A small image classifier, trained from scratch: activation gelu.
Rows from block 2 of a small image classifier, named by matrix and row number. Rows with one number belong to one neuron. Each number is 128 + 24 x the weight over its row's rms, rounded and kept within 0 to 255. All counts start at 0.
After each neuron's rows are labels from the 100 images, of 14976, where the neuron reaches its highest value: "responds to" is what is common among them; "place" is the part of the image that holds the peak. Only what is clearly more common there than usual is listed. The data: photos of arthropod specimens (BIOSCAN-5M).
# fc1: MLP up (model.blocks.2.mlp.fc1.weight, 192x48), inputs 0-47
# fc2: MLP down (model.blocks.2.mlp.fc2.weight, 48x192, transposed), outputs 0-47

fc1.126 [143 116 116 152 129 128  97 124  89  91 123 115 108 123 142 137 131 131  72 167  69 135 101 123 111 149 104 129 110 156  83 115 136 157 113 121 124 128 134 140 100  79 172 129 143 145 162 134]
fc2.126 [128 138 147 111 146  99  95 126 121 172 107  92 146 139 129 127 110 165 178 106 158 119 115 117 146 126 135 148 191 111 128 114 155 129 145 148 126  77 110  93 148 128 105  94 103 109 109 141]
responds to: order Coleoptera
place: centre

fc1.28 [134  81 144 110 140 114 133 143 114  94 128 150 107 101 148 139 180 142 118 180 107 135 139 155 113 111  79 139 140 117  87 140  94 181 138 140 123 119 154  88 121 144 149 136 137 103 132 152]
fc2.28 [115 171 140 122 145 168 122 120 109 126 160 140 141 114 112 122  84 169  81 109 129 153 107 107 124  75 170 135 158  86 133 106 167 108 128 146 118 112 122 109 117 130 119 129 135 160 164 115]
responds to: order Coleoptera
place: centre

fc1.144 [ 93 122 159 125  93 138 176 100 126  95 140 154 118 117 164 164 164 104  91 160 134 120 112 127 129 155 117 114 129 173 106 141 138 129 165 106 132 121 141 115 129 109 121 159 165 129  82 155]
fc2.144 [193 141 123 178 165 132  84 132 118 188  90 118 100 116 126 111 123 126 170 105 133 136 156 160  91 113 122 131 116 110 132 125 108 133  76 132 125 109 133 128 135 118 134 117 108 113 138 122]
responds to: order Coleoptera
place: centre

fc1.122 [143 138 138 149 129 121 161  97 140 122 146 128 140 144 123 119  98 143 121 137  92 159 153 162 138 110 120  74 114  90 135 112  95  91 128 144 134 184 115 121 157 139 120  91 131 187 136 159]
fc2.122 [128 114 141  98 136 119  78 134 178 163 100 138  87 124  88 107  88 145  95 155 151 132 115 158 152 117 149 129 138 173 129 146 148 172 135 122 105 117 134 149 127 100 126 121 155 125 106 158]
responds to: order Coleoptera; family Throscidae
place: centre

fc1.56 [139 101 152 152 114 128 127 130 115 137 126 103 117 132 111 120 146 125 151 116 114 115 141 157  97 128 111 160 134 128 128 144 102  79 168 104 124 169 152 120 180 177 123 153 113 133  59 156]
fc2.56 [134 161 116 113 151 105 118 166 183 103 142 124 138 137 136 132 173 143 160 122 166 119 107 105 131 136 120  76 113 164 132 133 144 132  90 143  85 123 101 154 131 164 131 148 125 106 154 161]
responds to: order Hemiptera; family Cicadellidae
place: centre

fc1.123 [ 88 125 128 159 135  87 118 162  96 120 128 117 144  99 117 101 113 113  84 156 149 114 105 143  78  93 112 157 130 140 126 140 106 124 174 114 141 136 130 147 125  75 117 136 105 127  83 146]
fc2.123 [145  97 112 149  95 108 135 108 107 125 112 169  87 172 106 132 153 145 135 139 135 129 106 101 137 125 130 127 134 121 119 105 103 159 111 144 143 142 123 192 148 148 146 110  79 147 152 180]
responds to: order Coleoptera
place: centre

fc1.16 [126 118 101 122 118 107 131 122 111 171 130 103 115 126 156 156 152 136 132 114 121 159 122 154 164 147 103 117 138 147 130 142 118 127 156 157 115 135 157 114  48 122 135 111  69 113 141 177]
fc2.16 [140  87 164 101 102 159  84 138 110 160 143 134 184 143 105 103 119 129 137 139 149 112  73 144 148 145 161 107 131 151 127  98 140 128 115 104 114  82 140 108 141 114 113 133 109 140 111 100]
responds to: order Hemiptera
place: centre

fc1.136 [136 131  92 117 132  76 160 106 111 132 125 122 123 141 178  92 140 128 164 130 144 165  71 140 146 147 127 125 168 106  93 133 144 154 143 137 130  96 157 143 114 131 157 173 130 105 139 135]
fc2.136 [158  93 183 162 106 124 104 138 122 137 114 123  97 122 108 118 145 136 113 140 123 111 131 132 102 126 169 110  60 141 151 139  93  79 160 116 118 150  90 122 124 107 119 118 101 136 102 137]
responds to: order Hemiptera
place: centre

fc1.46 [124 121 156 124 135 117 139 144 150 149 132 107 135 154  95 126 102 160 125  73 148 142 154 164 132  91 150 101 133 132 126 124 105 150 154 122 127  99 147 126  93 135 134 132 102 130  41 151]
fc2.46 [167 116  86 136  98 122 123 101 128 141 122 143 116 119 118 125 164 124 131 185 104 126  77 108 108 190 104 157 112 142 126 141 155 108  98 115 105 127 165 117 135 122 138 134 141 144 177 129]
responds to: order Coleoptera; order Hymenoptera
place: centre

fc1.127 [123 156 169  99 120 144 117 129 140 119 111  95 111  52 114 106 175 134 141 108 152 133 149 110 119 103 158 109 137 148 151 106 108 111 146 121 100  98 141 164 144 142 108 171 117 110 140 148]
fc2.127 [101 123 121  98 153 125 200 123 121 165 118 132 127 140 120 156 126 158 141  98 114 122  95 108 159 124 104 117 101 136 159 141 154 129 130  74 136 129 165 168 151 138 138 159 162 112 137 149]
responds to: order Coleoptera
place: centre

fc1.64 [134  84 127 151 111  91 113 125 103 123 139 161 114 183 126 159  92 145 111 153 116 149 177 115 151 128 127 121 130 113 114 136 117 106 142 175 156 129 139 106 120 185  96 121 102 139 155 141]
fc2.64 [117 142 167 123 134 113 130 110 146 165 160 126 128 180 129 126 132 158 124 119 100 114 103 174 130  88 129 152 168 116 142 148 150 107 135  90 100 152 107 126 173 156 119 133 134 109 148  78]
responds to: order Coleoptera
place: centre; top centre

fc1.140 [171 137 157 138 137 127 159  83 111 100 139 123 124 118 142 123 173 125 155 114  46 125 159 144 142 132 108 110 136 122 125 153 101 128 119 168  94 118 128 101 136 171 115 107 113 123 137 143]
fc2.140 [ 69 115 120 116 101 116 128 123 128 111 128 173 136 138 131 130 148 122 108 130 143 208  92 120 118  94 157 142 146 104 136 135  97 142 155 113 141 166 126 140 136  87 123 127 109 138 137 174]
responds to: order Coleoptera
place: centre

fc1.174 [121 104 123 102 134 126 154  81 137 106 164 140 148 135 167 121 103 146 162 116 115 135 142 121 110 165  96 131 100 111 148  90  88 133 155  92  60 116 112 148 157 110 107 126 120 131 140 118]
fc2.174 [145 147 102 186  99 123  82 155 134 127  86 107 130 136  83 140 160 138  99 140 165 134 156 121 145 136 128  84 108 140 124 130 104 114 100 102 136 111 102 129 124 155 172 122 149 147 155 119]
responds to: order Coleoptera
place: centre

fc1.42 [141 114 146 108 139 132 148  93  99  74 151 119 127 121  76 117  93 134  92 125 118 162 123 107 109 130 135 114 186 105 154 143 130 162 157 137 144 123 117 151  87 100 137 132 153 150 148 157]
fc2.42 [111 124 113 144  56 174 140 162 140 161 139 147 160 129 132 127 130 146 129 109 162 126  92 152  99 131 102 142 116 136 141  93 161 144  97 119  91 124 146 128 150  84 133 121 105 125 124 162]
responds to: order Coleoptera
place: centre

fc1.10 [104 156 124 128 120 165 103 125 118 115 148 113 123 135 144 145 145 135 122 150 115 115 172  96  95 190  65 131 114  82 125 135 119 159 114 118 163 137 164 148 142 117 153 147 137 138 159 151]
fc2.10 [121  99 111 140 162 140 124 152 130 101 138 164 173 141 139 124 115 140 131 164 111 130  92 154 112 145 176 140 146 158 103 149 137  97  95 123 121  88  50 137 119 115 127 138 109 134 127 122]
responds to: order Coleoptera
place: bottom right

fc1.156 [116  90 132 168 118 109 158 111 139 122 146 152 130 149 125 127 112 110  67 158 121 165 144 144 121 120 144  92  90 138 113 103 105 157 130 139 145 151 114  94 171 183 139 108 146 121 148 133]
fc2.156 [108 146 144 142 151 114 149 156 109 158  96 120 113 139 140  88 117 163 106  82 158 119  83 139 117 108 118 136 133 146  98 106 153 129 140 135 109 146 160 145 131 160  86 186 155 132 105 146]
responds to: order Coleoptera
place: centre

fc1.69 [100 129 127 149  94 143 135 106 117 153 126 123  94  91 172  73 125 139 155  95 140 131 166 163 108 168  89  91 138 128 123 106 120 115 159 101  91 131 121 118 137 152 162 138 108 133 134 139]
fc2.69 [109  88 128 117 129 101  50 140 120 129 117 124 163 176 102 137 123 107 100 147 156 129 109 181 165 111 164 119 119 143  99 121 148 112 102 132 106 138 111 116 119 146 107 104 137 135 109 120]
responds to: order Coleoptera
place: centre

fc1.79 [149 121 110 121  87 107  90 156 116 127 127 117 171 122 135 118 143 143  97 106 163  99 131  91 101 155  79 131  81 116 134 113 105  84 125 146 162 158 143 153 130 129 139 120 141 112 174 121]
fc2.79 [135 120 105 143 156 111  91  81 136 112  85 126 144 159 131 112 112 164 145 166 124 144 125 150 186 103 156 103 119 158  99 140 104 159 124 118 143  92 118 116  98 127 141 138 159 138  88 129]
responds to: order Coleoptera
place: centre