From a checkpoint of a small image classifier: 32-pixel images.
Rows from block 3 of a small image classifier, named by matrix and row number. Rows with one number belong to one neuron. Each number is 128 + 32 x the weight over its row's rms, rounded and kept within 0 to 255. All counts start at 0. Numbers have three digits each.
Before each neuron's rows are labels from the 100 images, of 14976, where the neuron reaches its highest value: "top examples" is what is common among them. Only what is clearly more common there than usual is listed. The data: photos of arthropod specimens (BIOSCAN-5M).
# fc1: MLP up (model.blocks.3.mlp.fc1.weight, 384x96), inputs 0-95
# fc2: MLP down (model.blocks.3.mlp.fc2.weight, 96x384, transposed), outputs 0-95

top examples: order Hemiptera
fc1.56:120104045136117129124141129122144135164127148155065113155122149104126196134111149187124103079132163176139145110103085131059083087107145102159121153098149193110104140113110156153116146095107150064122148109080133084165109101122091129157114125168151061086156057087154126186107189092154137107
fc2.56:130125132177131145174089112169072132117123177231165143145093101097153129114145131068130167141162102081088126174147169135155146137117100128096119107114059122112175131158147103091128094166093071129164093156141162190057104136138162145082067149057123137119116155137125101103164141140134123140

top examples: order Diptera
fc1.161:115130119139116167152130206123193131157153187099206117147076129144138082140136144228112112125098133127035118116113073127130121080164094151133170129141146165114112159134071117132094131175077139142152169133135134132117091088105152147111099130098163126147160103124126144040172149116151116145
fc2.161:165079142069113119085133113132156156170147180146124172123122161082080139147159133101129127077115075124160119102104165164078128175091157193096173145116079064127120060093116146092114175106086153129055098101099129172093119140111109159157134135158202151128099101167140135116123159120092107108

top examples: order Lepidoptera
fc1.134:170115112152144080094134133100144066142127103185153146113161194140164122138123134131085165136120133128138138120131126122091074147098110166161092176150120185144136182165124140063111126115090131171149157161106154122102042181202127159077130161178093099101085181116151089146156127073097142140
fc2.134:163085148113111144134143135152095124132144106104112167145134080125148136101108121117112177173119128168190146158158112160161071139112112055112132174139042177184110133108126104099123113117108178084067073117161093118159132162108086163132121066125108151106201123155084153154109193120127116188

top examples: order Hemiptera
fc1.253:152162120155146176132123081060113133099167108114158109125135093086143136165151095126102192176115131141117159160116049106112167091205151184061139129172112127101106108078138088117093125160137150142165095176150104153094133181142157171112127096072087191125092169130129161119093086138125126116
fc2.253:084043163146160140115077143108111172168104101189126128142118126154131071103105184139161099072178166080116118104110129106177122180107142134137164140142130116147144097120107106158188129158152058134147131129186132086184117148134156094185130138177174046135164114115153082125113127134113160141

top examples: order Lepidoptera
fc1.268:073112154151152184139154108201080154180168176177091145064184096152139098130156145098124115150159103100163215096149153155164110128081121165172120137135188154177138190142132144088119120145107105129129176130150150160132130149111138144124168077160074179126136137131140121131122111128193136100
fc2.268:177120115144125109132130080131138119099124128108164159138100159100098176146065161107067145117134086155085094142118075113131146109107104067116092104136060070085112103080133124112160103108172110116119112119116079181116099120152111140048087175121149058133075128174100159178126153133070103171

top examples: order Hemiptera
fc1.90:108142125081136144148138180098127165169144176084053090093137066063102097096175177092195088119134161123101107094134157156108154128142105114117164146114120125082120166113106101155104099150113086139158178133103170157093082057075159130143124100124122134186193136100133109129155139115155100084
fc2.90:114111130102187186095112096086158189117101147101148176102139132152132114146108140209107138107161102202142135154140063109096133152168079129098114162128113155139142138112131100126118108128155207135135061150099121117164137155165137131152140165175096107101035155121101143079081163130109079161

top examples: order Coleoptera
fc1.305:126046096085169143166101159156165135165110120139117132117093094152117148130161118152089144165134082128138108117183144191165142098140151101075097145106106125131120177091098084109096151141155105160150128101160161155045123169057172061190147158173120117111145128049132156120100142126098133117
fc2.305:120133142199147102143166106167146078107110140166126124127138142062142047141182112118154076059090148125130159106071149132045129159146096122150174130141078147124137065126110160095147142126157167172113147093056092141167193108138154150138132104106137161124109133141133157094188145157106157128

top examples: order Diptera
fc1.190:148116060119124152116150102157157147147112116097049119130098089110113101112090157168138179173138115140140150177101140101144153144125101114160130156190138144093107129108143113129105137141092098111109144055130108142119099156156164118203092126080160032171063189149171158122066166143152137108
fc2.190:126137119058171111142106134133139126127144172131134077165175143116131079127185087107136073147138168138127122121156119154105100098140091152093114132095171094155176146185102105142108108120120150140144110183144111060178138075092134096091125132062085123021150065122105123146186093133106092124

top examples: order Hemiptera
fc1.210:134107195129128148165153133169126071067114112171161123112159126103144109104107143055175132056117157096129134101134172137189152128142131131110153162140113087077140130124161192138160161100150060134083171115119203091090140115145149119166114165119117148152125128192173094094133112147177152184
fc2.210:133144184164141094065087111129118162169143130162076162140092150119102084173091102114129129145168101161143173117206114068156144117103121146115065100077154078155128129092153163104114092139124124162169044172098122134121109124112072121085122119136154139123134115127045109196100143115123130167

top examples: order Hemiptera
fc1.112:154134034142155140140131100072201181111195150151125058097072105076096140124122153113172136150200129179134062060105098084144152149172165124124119107117066109143158126108099159150140113158127134129100133163129156087091113119099116154111154114096158104154121141112123141135104120127129181086
fc2.112:131186114139142108145139168173120131122133090170135180137148128058120116136133100116180129190109143123139149100118133100093108157083099138066141170125202103109120111080185086101084169167166178108198181102128134125156122159052162090122129089140053112104167146128139143166139136102147154122

top examples: order Lepidoptera
fc1.145:161154130140119189097158097134182203116168097105088104115045154139147148121135133139146079176138128076106102060106124131111149101100169144154134154077147153139166170118101151106109145185143144170123121147169180124083110133128157134125119103117142114114164148218117133041075094131117138096
fc2.145:128111125101142105165133112166132111143116151154176155091109107105168156158146173174088158142069106233135127145143119124127085108134110113071156131186104085129088167138122124137148112104134080083121101110167098116212142128105115146171127132123093082153179132078114124142177079057145080179

top examples: order Coleoptera
fc1.175:124097100114145079104101107105133119132066115132112118149063117160116133110091102187130106140123094099132121053085110077157105183118116168101097159103114139150095152091101131138169157107240163108120165153121178154108122050136127147082156137145119141088095125102156121113103133089091144046
fc2.175:103122187145079141107174177109075128094153112086145101140174101122127120183126116085128125120123135179087185183179159159131139142159130113143123084137132150132170148141155086078066124156063172158143075120112121080161122158126183149142061132090133077143112116111097081075093116164115093108

top examples: order Hemiptera
fc1.236:138164158135139098119151130104089143115088136116144066160143106119174155118164143075143136106137119131154083157090104106135065093050084099143101162133135164060136084163076102113145135128141083135160080155169165141143081053064155151119151111132142120066130138196152126053137126153106151133
fc2.236:169111082102151150209122126143112093128175073120103200175079096098138136115095167133064091106123141128116147095134106116107112121149128115093100127123142059168151176094071117148156150140100096122099146111150083134175140127099140112076068107120126166189115087096117147199132141071154089155

top examples: order Hemiptera
fc1.217:104108150091146099155105163131117119134153081201059073112128101082120097096102147180093120123093078078180129107165086111151056136067176094125123114144109145115092171116096164083129146093133116102086076122140105194125152093121163093187144149162106153138091112143159122144114139067150112113
fc2.217:133172089131204126109079087132163129138104129076151115145185094116143118104106159074182098099100145119134168156059113095143137116137104175085131135118131178106134103102120117130155051102138150127091111133098152013115128089145126161130079142161145086132059161137133123081130132161125077126

top examples: order Coleoptera
fc1.335:152117135182117157107057121123072120197115116132102155110137122092110136092119141174132076149110138152117102060109100177108149119117139125100149112123176094062129126150146142164127148112140166069186113108095096171182198136133153148171104072085140133068079117172184147119173154137126139088
fc2.335:158118130096162114122109126155159078170155108112115134030130096109152120101139122108106120099168102169121152149074113121135152139146112104127215119206116148144157116140087084143179117098077101139105151117085179146111158137143096118135167147214115089174149144115083174129067081074126128151

top examples: order Lepidoptera
fc1.158:131137125118153131094143162159092125091133083161154141107099151116156130143131083128091100142145122124214144119150076106112127139135066115126159091206130174112128131123114154101152073090043112149094104115164114109161131109168021105112109081072114119138100175150100159139082114069129087106
fc2.158:143151113122083164104103093086111090156110146121131169130197091083146152103105174150105100148109150168059099154177190192114131138070122103101109104048133062099120143121141104116156170099120120139169126112128088178104165099187162137128110162178143145102082112151116140127195108156138154145

top examples: order Hemiptera
fc1.189:100168133130127156170102099104083141083132140124139097079144128150130101148164153106141205231057111166138119196100110108155187171154093155129132127081133097129087126103128104154099125163091164151107072152144135163102090140145121148126131096151065204154107115135096160130145136190147137147
fc2.189:139090133174175173109131113140104115198092123165128158124151132110091176067097187088150096067174144090140148113177138060152074095145182116121140105190106169119187107101125102163105085134126108124162144158113098133110123121160143155101127154084162077138128167146152073139112199141135098130

top examples: order Lepidoptera
fc1.159:104164122172140106159130115183185041165087112199131142083158152154146142084085127140156141120099126171083170076082160165123128095070117126096086124116121144119148158091142194128111121108142192148139071122153101117111160123118159124133100164143116122114059115183126133124210121142140101153
fc2.159:107079113123131139135155108069146135093147125115123107146132131178060123096126171189111121085095162111171146176111066141137172147164105129136193143109096137146123145108096127095095125193221156125115124118070182089140119155115105141139143119113128186175174103189157156075091173153111121103

top examples: order Coleoptera
fc1.64:116173138122071163096159141127095135139130097104118135098136109129157125176153135198097140084164225192097195102100134156123140095140153121139085172106117132147093130136074099134094127131147137152192071127094075060137110114174095126079110076154153152143076094103119165121164135124149157103
fc2.64:127126126093150101103112119148156095156146128118086181155111123130169100069137114159123108202094107098131057195115128131111095169132168167124184056123128092109110121083115122118144154082082118146027149138137205155105180093117160129158166168054140111167117126126148113147122116134126131138

top examples: order Hemiptera
fc1.318:129163100175120115155155097128164139171137129074077178127110113104154134158127214095103164086100105135121108127092143130130197186114167137117100163159118163125079163084137075144095141158137182138142180172166151104119188176143194105164129160140163134158116155185158149161150098178123122132
fc2.318:121142108073131147109116163132153088124096119211116115154172158098108127082171116156085085191135116205143121101105125161169103093138112118067166088121171131182192184149097139096168141117124080107084090142087107139112127112107105136133143128109074072101104087097159148106099152078109151090

top examples: order Hymenoptera
fc1.31:139110127156166148157079152102154125149165112099101043097105079105093163131097103159106176139126167083132152091125119070212126157148171096125136154093131161161107118142128118144121196145119104107086155126142193178091193135148165142105110126081109099075107122117162121071070117145139078131
fc2.31:113109157124099121135175154111103140110108112108153134150128138125121065119123138132151058160156025112170126112082154133128115114124141167065082120213102082076135113194144136178157136123102133106132177122123137176093082145110089089143115169126075170163176148143138187123175156132175143136

top examples: order Hemiptera
fc1.224:138146096092100174135138136125164154123095100076129124070115097162048108103054109176166129121127116091177151108092063132174167089183159082120130130138128142157107100125229115109196113134130150106141175136169126111121155153103134120128087124160103113119140078171114115112145155171132126064
fc2.224:057125124132097127152144131110077030112159156151142126126126106089097128109125121079115151094124167106133062092090167147098109162075166121176149101150066104149146158095124141195115145127161120116127168107135118194110134110130156238145116162141129110112095095105157190138167097140115156125

top examples: order Lepidoptera
fc1.188:179129115181143103099160115109099067124094186103128117087115139121166156175054140155192138143148129111156122164136131155138192129138130140205131114178095157070150155123157116100117125160137106212093139104166187149138135134127082083094162152164135148131087131073113076097109125120166150168
fc2.188:104158137091121181128152140162150099091172121109126123139102136136079094098140189111032102145159174104101162119083129132115120143147101070095158178111088109144127104034072140180148170132121173103098136164085096149093067126177149182128105101154129116115136120181132119166099099158120114131

top examples: order Lepidoptera
fc1.243:201161127110111120138111101140164124078110108140106137134104188118166154150122134115122112100137168111106153158187143115137083066114153181138096121152155098132200062126101148124083072153104147167105154130122109163144168138085088096125118171179103075061118119148156136113163068176074157081
fc2.243:139103109127156158095120109111095195130166144120145108115151111087136076120169137128138119200093119103140092094129136079126150177116114115139231092122184084140068094129160114100115176117128154124155203136200101071106120097174143121093113108159128144150054090160108123146162136121168130152

top examples: order Diptera
fc1.288:152095082112119104061118088108112107109094143142147140176065178142139097099101127163116111164096135140102152093092170126111169141181113104151107109118089133136166138056151170120163136091168136144071098126091152101070112097050113106191119071163122150155078114114165134096088069151140095143
fc2.288:122165116130160139204125144149156130154121099131084099084118119096121145188140122095134136087171154113122114153226093165133118068115150103147158164112191098150119126113080060115078134197113122177084143133133097117157131110194130146072077129076101106144190160111112092147132141113105145140

top examples: order Hymenoptera
fc1.165:119117101120099061093125098167118117111117120156164131121075148193140124154089081131149147141126091102122151092120093101174036100125112078105107155120074143096149038050090076096147142116112145183193116147074106141144131128083152158103177164120134137143143129136166182102132123123125118131
fc2.165:136106177095098117151129155100149135079130141114135097125112109140107104111159095092082135132088096092094135220113169174034178121162135154139146160097147132146132171094136164141089103197134139129146092167159156128185114135110133098129109132079110148085060169096089102061143155078126157112

top examples: order Diptera
fc1.89:137130101148170163174097079210160109115170073142127159151171170137067145089103091135165134154143117136129100137139136147135155088162132143099134159122116123083062058089126143158177093147118121111143129102105170069069156109147097125175156131056109172079134127137117128167126125128103171197
fc2.89:165101135109055099090172181133146154145130189139102198069116146169191114178145138087161155108157161127128136197101129124120141129182167142120117127123187153135128178111145118127102136150111145120095152148188132139130125121122124105118173093133089132087087175097173137135140107038183098168

top examples: order Hemiptera
fc1.277:065110151168165163133211102138128151025136114113133116127121133071133157124130127133127123124086094149104098144107132146098156077116088127089117100160116202074042106098090042159068111128145134153105102145170075080122125146172107135133127104129094106119155140107133140143152098132137167121
fc2.277:114142117138171158105041099114134179142120092093128107097116100150181132125126098175114097067122160147162126101117141111106148152094133166146142185109143120216134107145200142181170112062090126138118162127107185144128056094152147068114118141136117147177119133109128126148080203141149151136

top examples: order Hemiptera
fc1.0:101112132102154148143116168155155090143141175093130072109067035093145136123133155161214058114153092101106132093091085076134124115145137137141170112152125065102164097129115107145103099103117121157195100142107102084086095149094092121178077102165173120149119114139104101178112121128149128164
fc2.0:130147134140148151148125076109120136136146125146137159104181120178053101114074078131068138185132176109122115087143133152129076084180156091131143099142116146043077166113091137107131113085166166099123164125122173101141119120107149154095208100162112122129077156114096152073172136165140128186

top examples: order Hymenoptera
fc1.226:107092136141136172107097141133152094141090155134090117140148168150178121094126136109121096133073155123161112064127131105070123126180183095155149092132112110073094133126156148083089182184052135132126128128125196147159135132158137106074111115141056065109184138118144100165088120161154203124
fc2.226:132107150168108135166096110155129137126163151161171157145156106165062112099096146134154170164136112104063141143064080206192136125173085134117118160130192132118131066119106109173104161113174057133143094118106113122163130127063082124119148142093121120154123153076130151120190174146136081123

top examples: order Diptera
fc1.262:105118103162175167042109191135127125114132160158144171148164117109145152109137147113132149141137203098127132112106070118100079141135138085147147146135181122096156150153071127144102077155080150176115130128123099058076140089131100107126156140086122175162051133128167197133173098122174144157
fc2.262:169101114102105126068113092112093152095153127116091044173078137096097090107172108092130094094197120117134154126079087122150131104115111078156108127136100130045141146107142158138122147120106165153146086085050076160142136119068122169187154135092165108125084137161087108116140105138141103164

top examples: order Diptera
fc1.3:141083177176121115104162126142149207111124165163143146129126153143139168090153132127156039202125139062115106144106160159166083142095107111118198158150081107126110063127181202120150158100156105115116187095106178115105122126112108167162083126120100109126158114138129162124128100129100176122
fc2.3:142110059126120091107120103123129136163132102119094075112164111162159147124098150103113183112139126142089166137162147137154208146151122116142081172165198118095143100119086172155129113125075170180133134153127116107227146105161058106119138176079100120188127104117136124131115128125208095110

top examples: order Hemiptera
fc1.327:100133190172094128113134135156176168135078143156099125166120053131146134113189165098117113115130106138128094172169132144116091088128192101101129152160105121141130131077048146128086182124126143141167131185109144086133207141162120180176111108126102132140076141063181133141145107101150168101
fc2.327:146128166145151101085148140128116121137147089118147128148143201111091150189105154108155146142169116176141150165079127105145118193131120111175101117137162178103119160151215113106115113123144102141104121092089107056102059131101160127055140095113205111116138131146116151172147209163149144159

top examples: order Lepidoptera
fc1.260:109109071088135101127158145133140130090120055095143146076118132137175128149120161074156159089119127139060108071154075115090130123156122112154090137157118135130059115148099207118091093091132146068138136124163206182157121107092079138138102126096158163073145151086097147143125140106120176165
fc2.260:197119144136115173188162106104163178114124158189129072121103119168127142129145131172109061157148122124154103112140112189148131115107111107064153166079138110086156087079098067145128190142171124144076127151106048089107104107119173113085135084124112140100105160078085131122149115102141113144

top examples: order Hemiptera
fc1.206:128189141138173115188161136106107128184080140124104133115139093137135118178123198098157112119150157168129152110098109097100118110165095073156202126095132129101121127072092126102176078191179087170136102131118124100112138102070139124136126052132128128117096117203151165127194106140178125127
fc2.206:132138108090131109193128183107154097115151176141098122104104118160129102121148118156155099073187141083143116165166116143087110083182150178144087203133147091080125173099110120095091141102105202116109139132123213134130110095172156158114107136109114084129156138041104135099082133148117092125

top examples: order Hemiptera
fc1.137:153174120148116090134116131145124123050110106155157129214149071110132144149143131156122150104101102118077081117132114130099134112143197108067138170119101100142095161129118111161128185118139155131135089173144084169139125024132124150187112118162146078131149116094147081121157096090086056106
fc2.137:104085122164059142141098117157102157170085166214096135086124172065155170106099132108086107171162102165129111129177126089138121139108077164170112116187082153129166134118129117118082091139088082116154112082095081179063092149165157133064101132108127130137125153129119103149098120107154106120

top examples: order Coleoptera
fc1.17:071150097057137188094122101131148101128110118130135151119067163071158192141121175078087140085183118156140175110106158178158127156158099104097120151165119132159082139145177166126154118127139138130135127135133094195168184134102055155088145093146100099114147142142125076178159113162145101162
fc2.17:165155105128086111108165100098151089143077160126167105159139084098110173087145086130109141078120145096145118126084055162142106135124157185125119128054177084124083106128125097121078159092153134128104187133194196127100165118074103130094133067064113155132118126131156077122151110094121093117

top examples: order Hemiptera
fc1.231:143095110102111149145150123145120132126126120127141130102054151082096134124131166106139091146134125132127046163173148077196108158068104128131138169119104119166126201137112070153101150136123141106187115165109177106085138167129094067152117149059141149164122181133099042074131112091102106146
fc2.231:149090175173155065125147095108121103116114129102092129148138100140164142166093113145126205124174099132114145083095102115124169091137168143125134138117161124093107061055120166115127153093112152148161095099160185137128120118150075087138129035145124111130086080177155122202184155160143111105

top examples: order Hemiptera
fc1.69:161145151150124117151178126205136152136145139135156130091112122098155126091134123074111108115164116112187153182181091122136150099138139119069075171201074133102124106171160151127137200105091149144123134088127116122132105097169117127180070207112151112093167113129151115154073128090178159082
fc2.69:101109110162156138123162109036108096091119120087118117202146164146118155136116121123142143138152183111101121105140160125124087138137170104183152119083149174122138138081096058212116144143169097119124141177182165075178122120135192161116161070116128118111092144124097144079095120078155107156

top examples: order Lepidoptera
fc1.203:096141146148085133092117082050091090145144084134042127072104148119110100152125160138106143152177122145143122119148140136059100124147097121139112096159114175141120106102115097145132054133150124112124093118142155101126133067120132119157151117152121171155113134186219058160073068084141146160
fc2.203:105170136087186098156145125139201102093113071229112122130169140141133150131095107079181155151173116157055076122132119122125105146126142174143185111106131085140151095116128134090087141097090090109113166137139190114136137122172108128156159127137157073091138122148071171126124194097140146152

top examples: order Coleoptera
fc1.65:127085086121175128132123153162122164215143108137116155123080089134130185139151114106107106110185066104108158150175142131095103070100171096139103157159100122160055124149104103095098120112128098108127116109132134085138191099107128160165143142226144080134163161075146093172137145100127091155
fc2.65:084142144110146165139151119078097058051114106092131111120143134153081104126113141102178136141104157130107153109056167098112138121128088154103159070072148094122115183130143113095111101114108105142109140140026096150155113103151100125109135079089118160156093135115133105022109127181126149152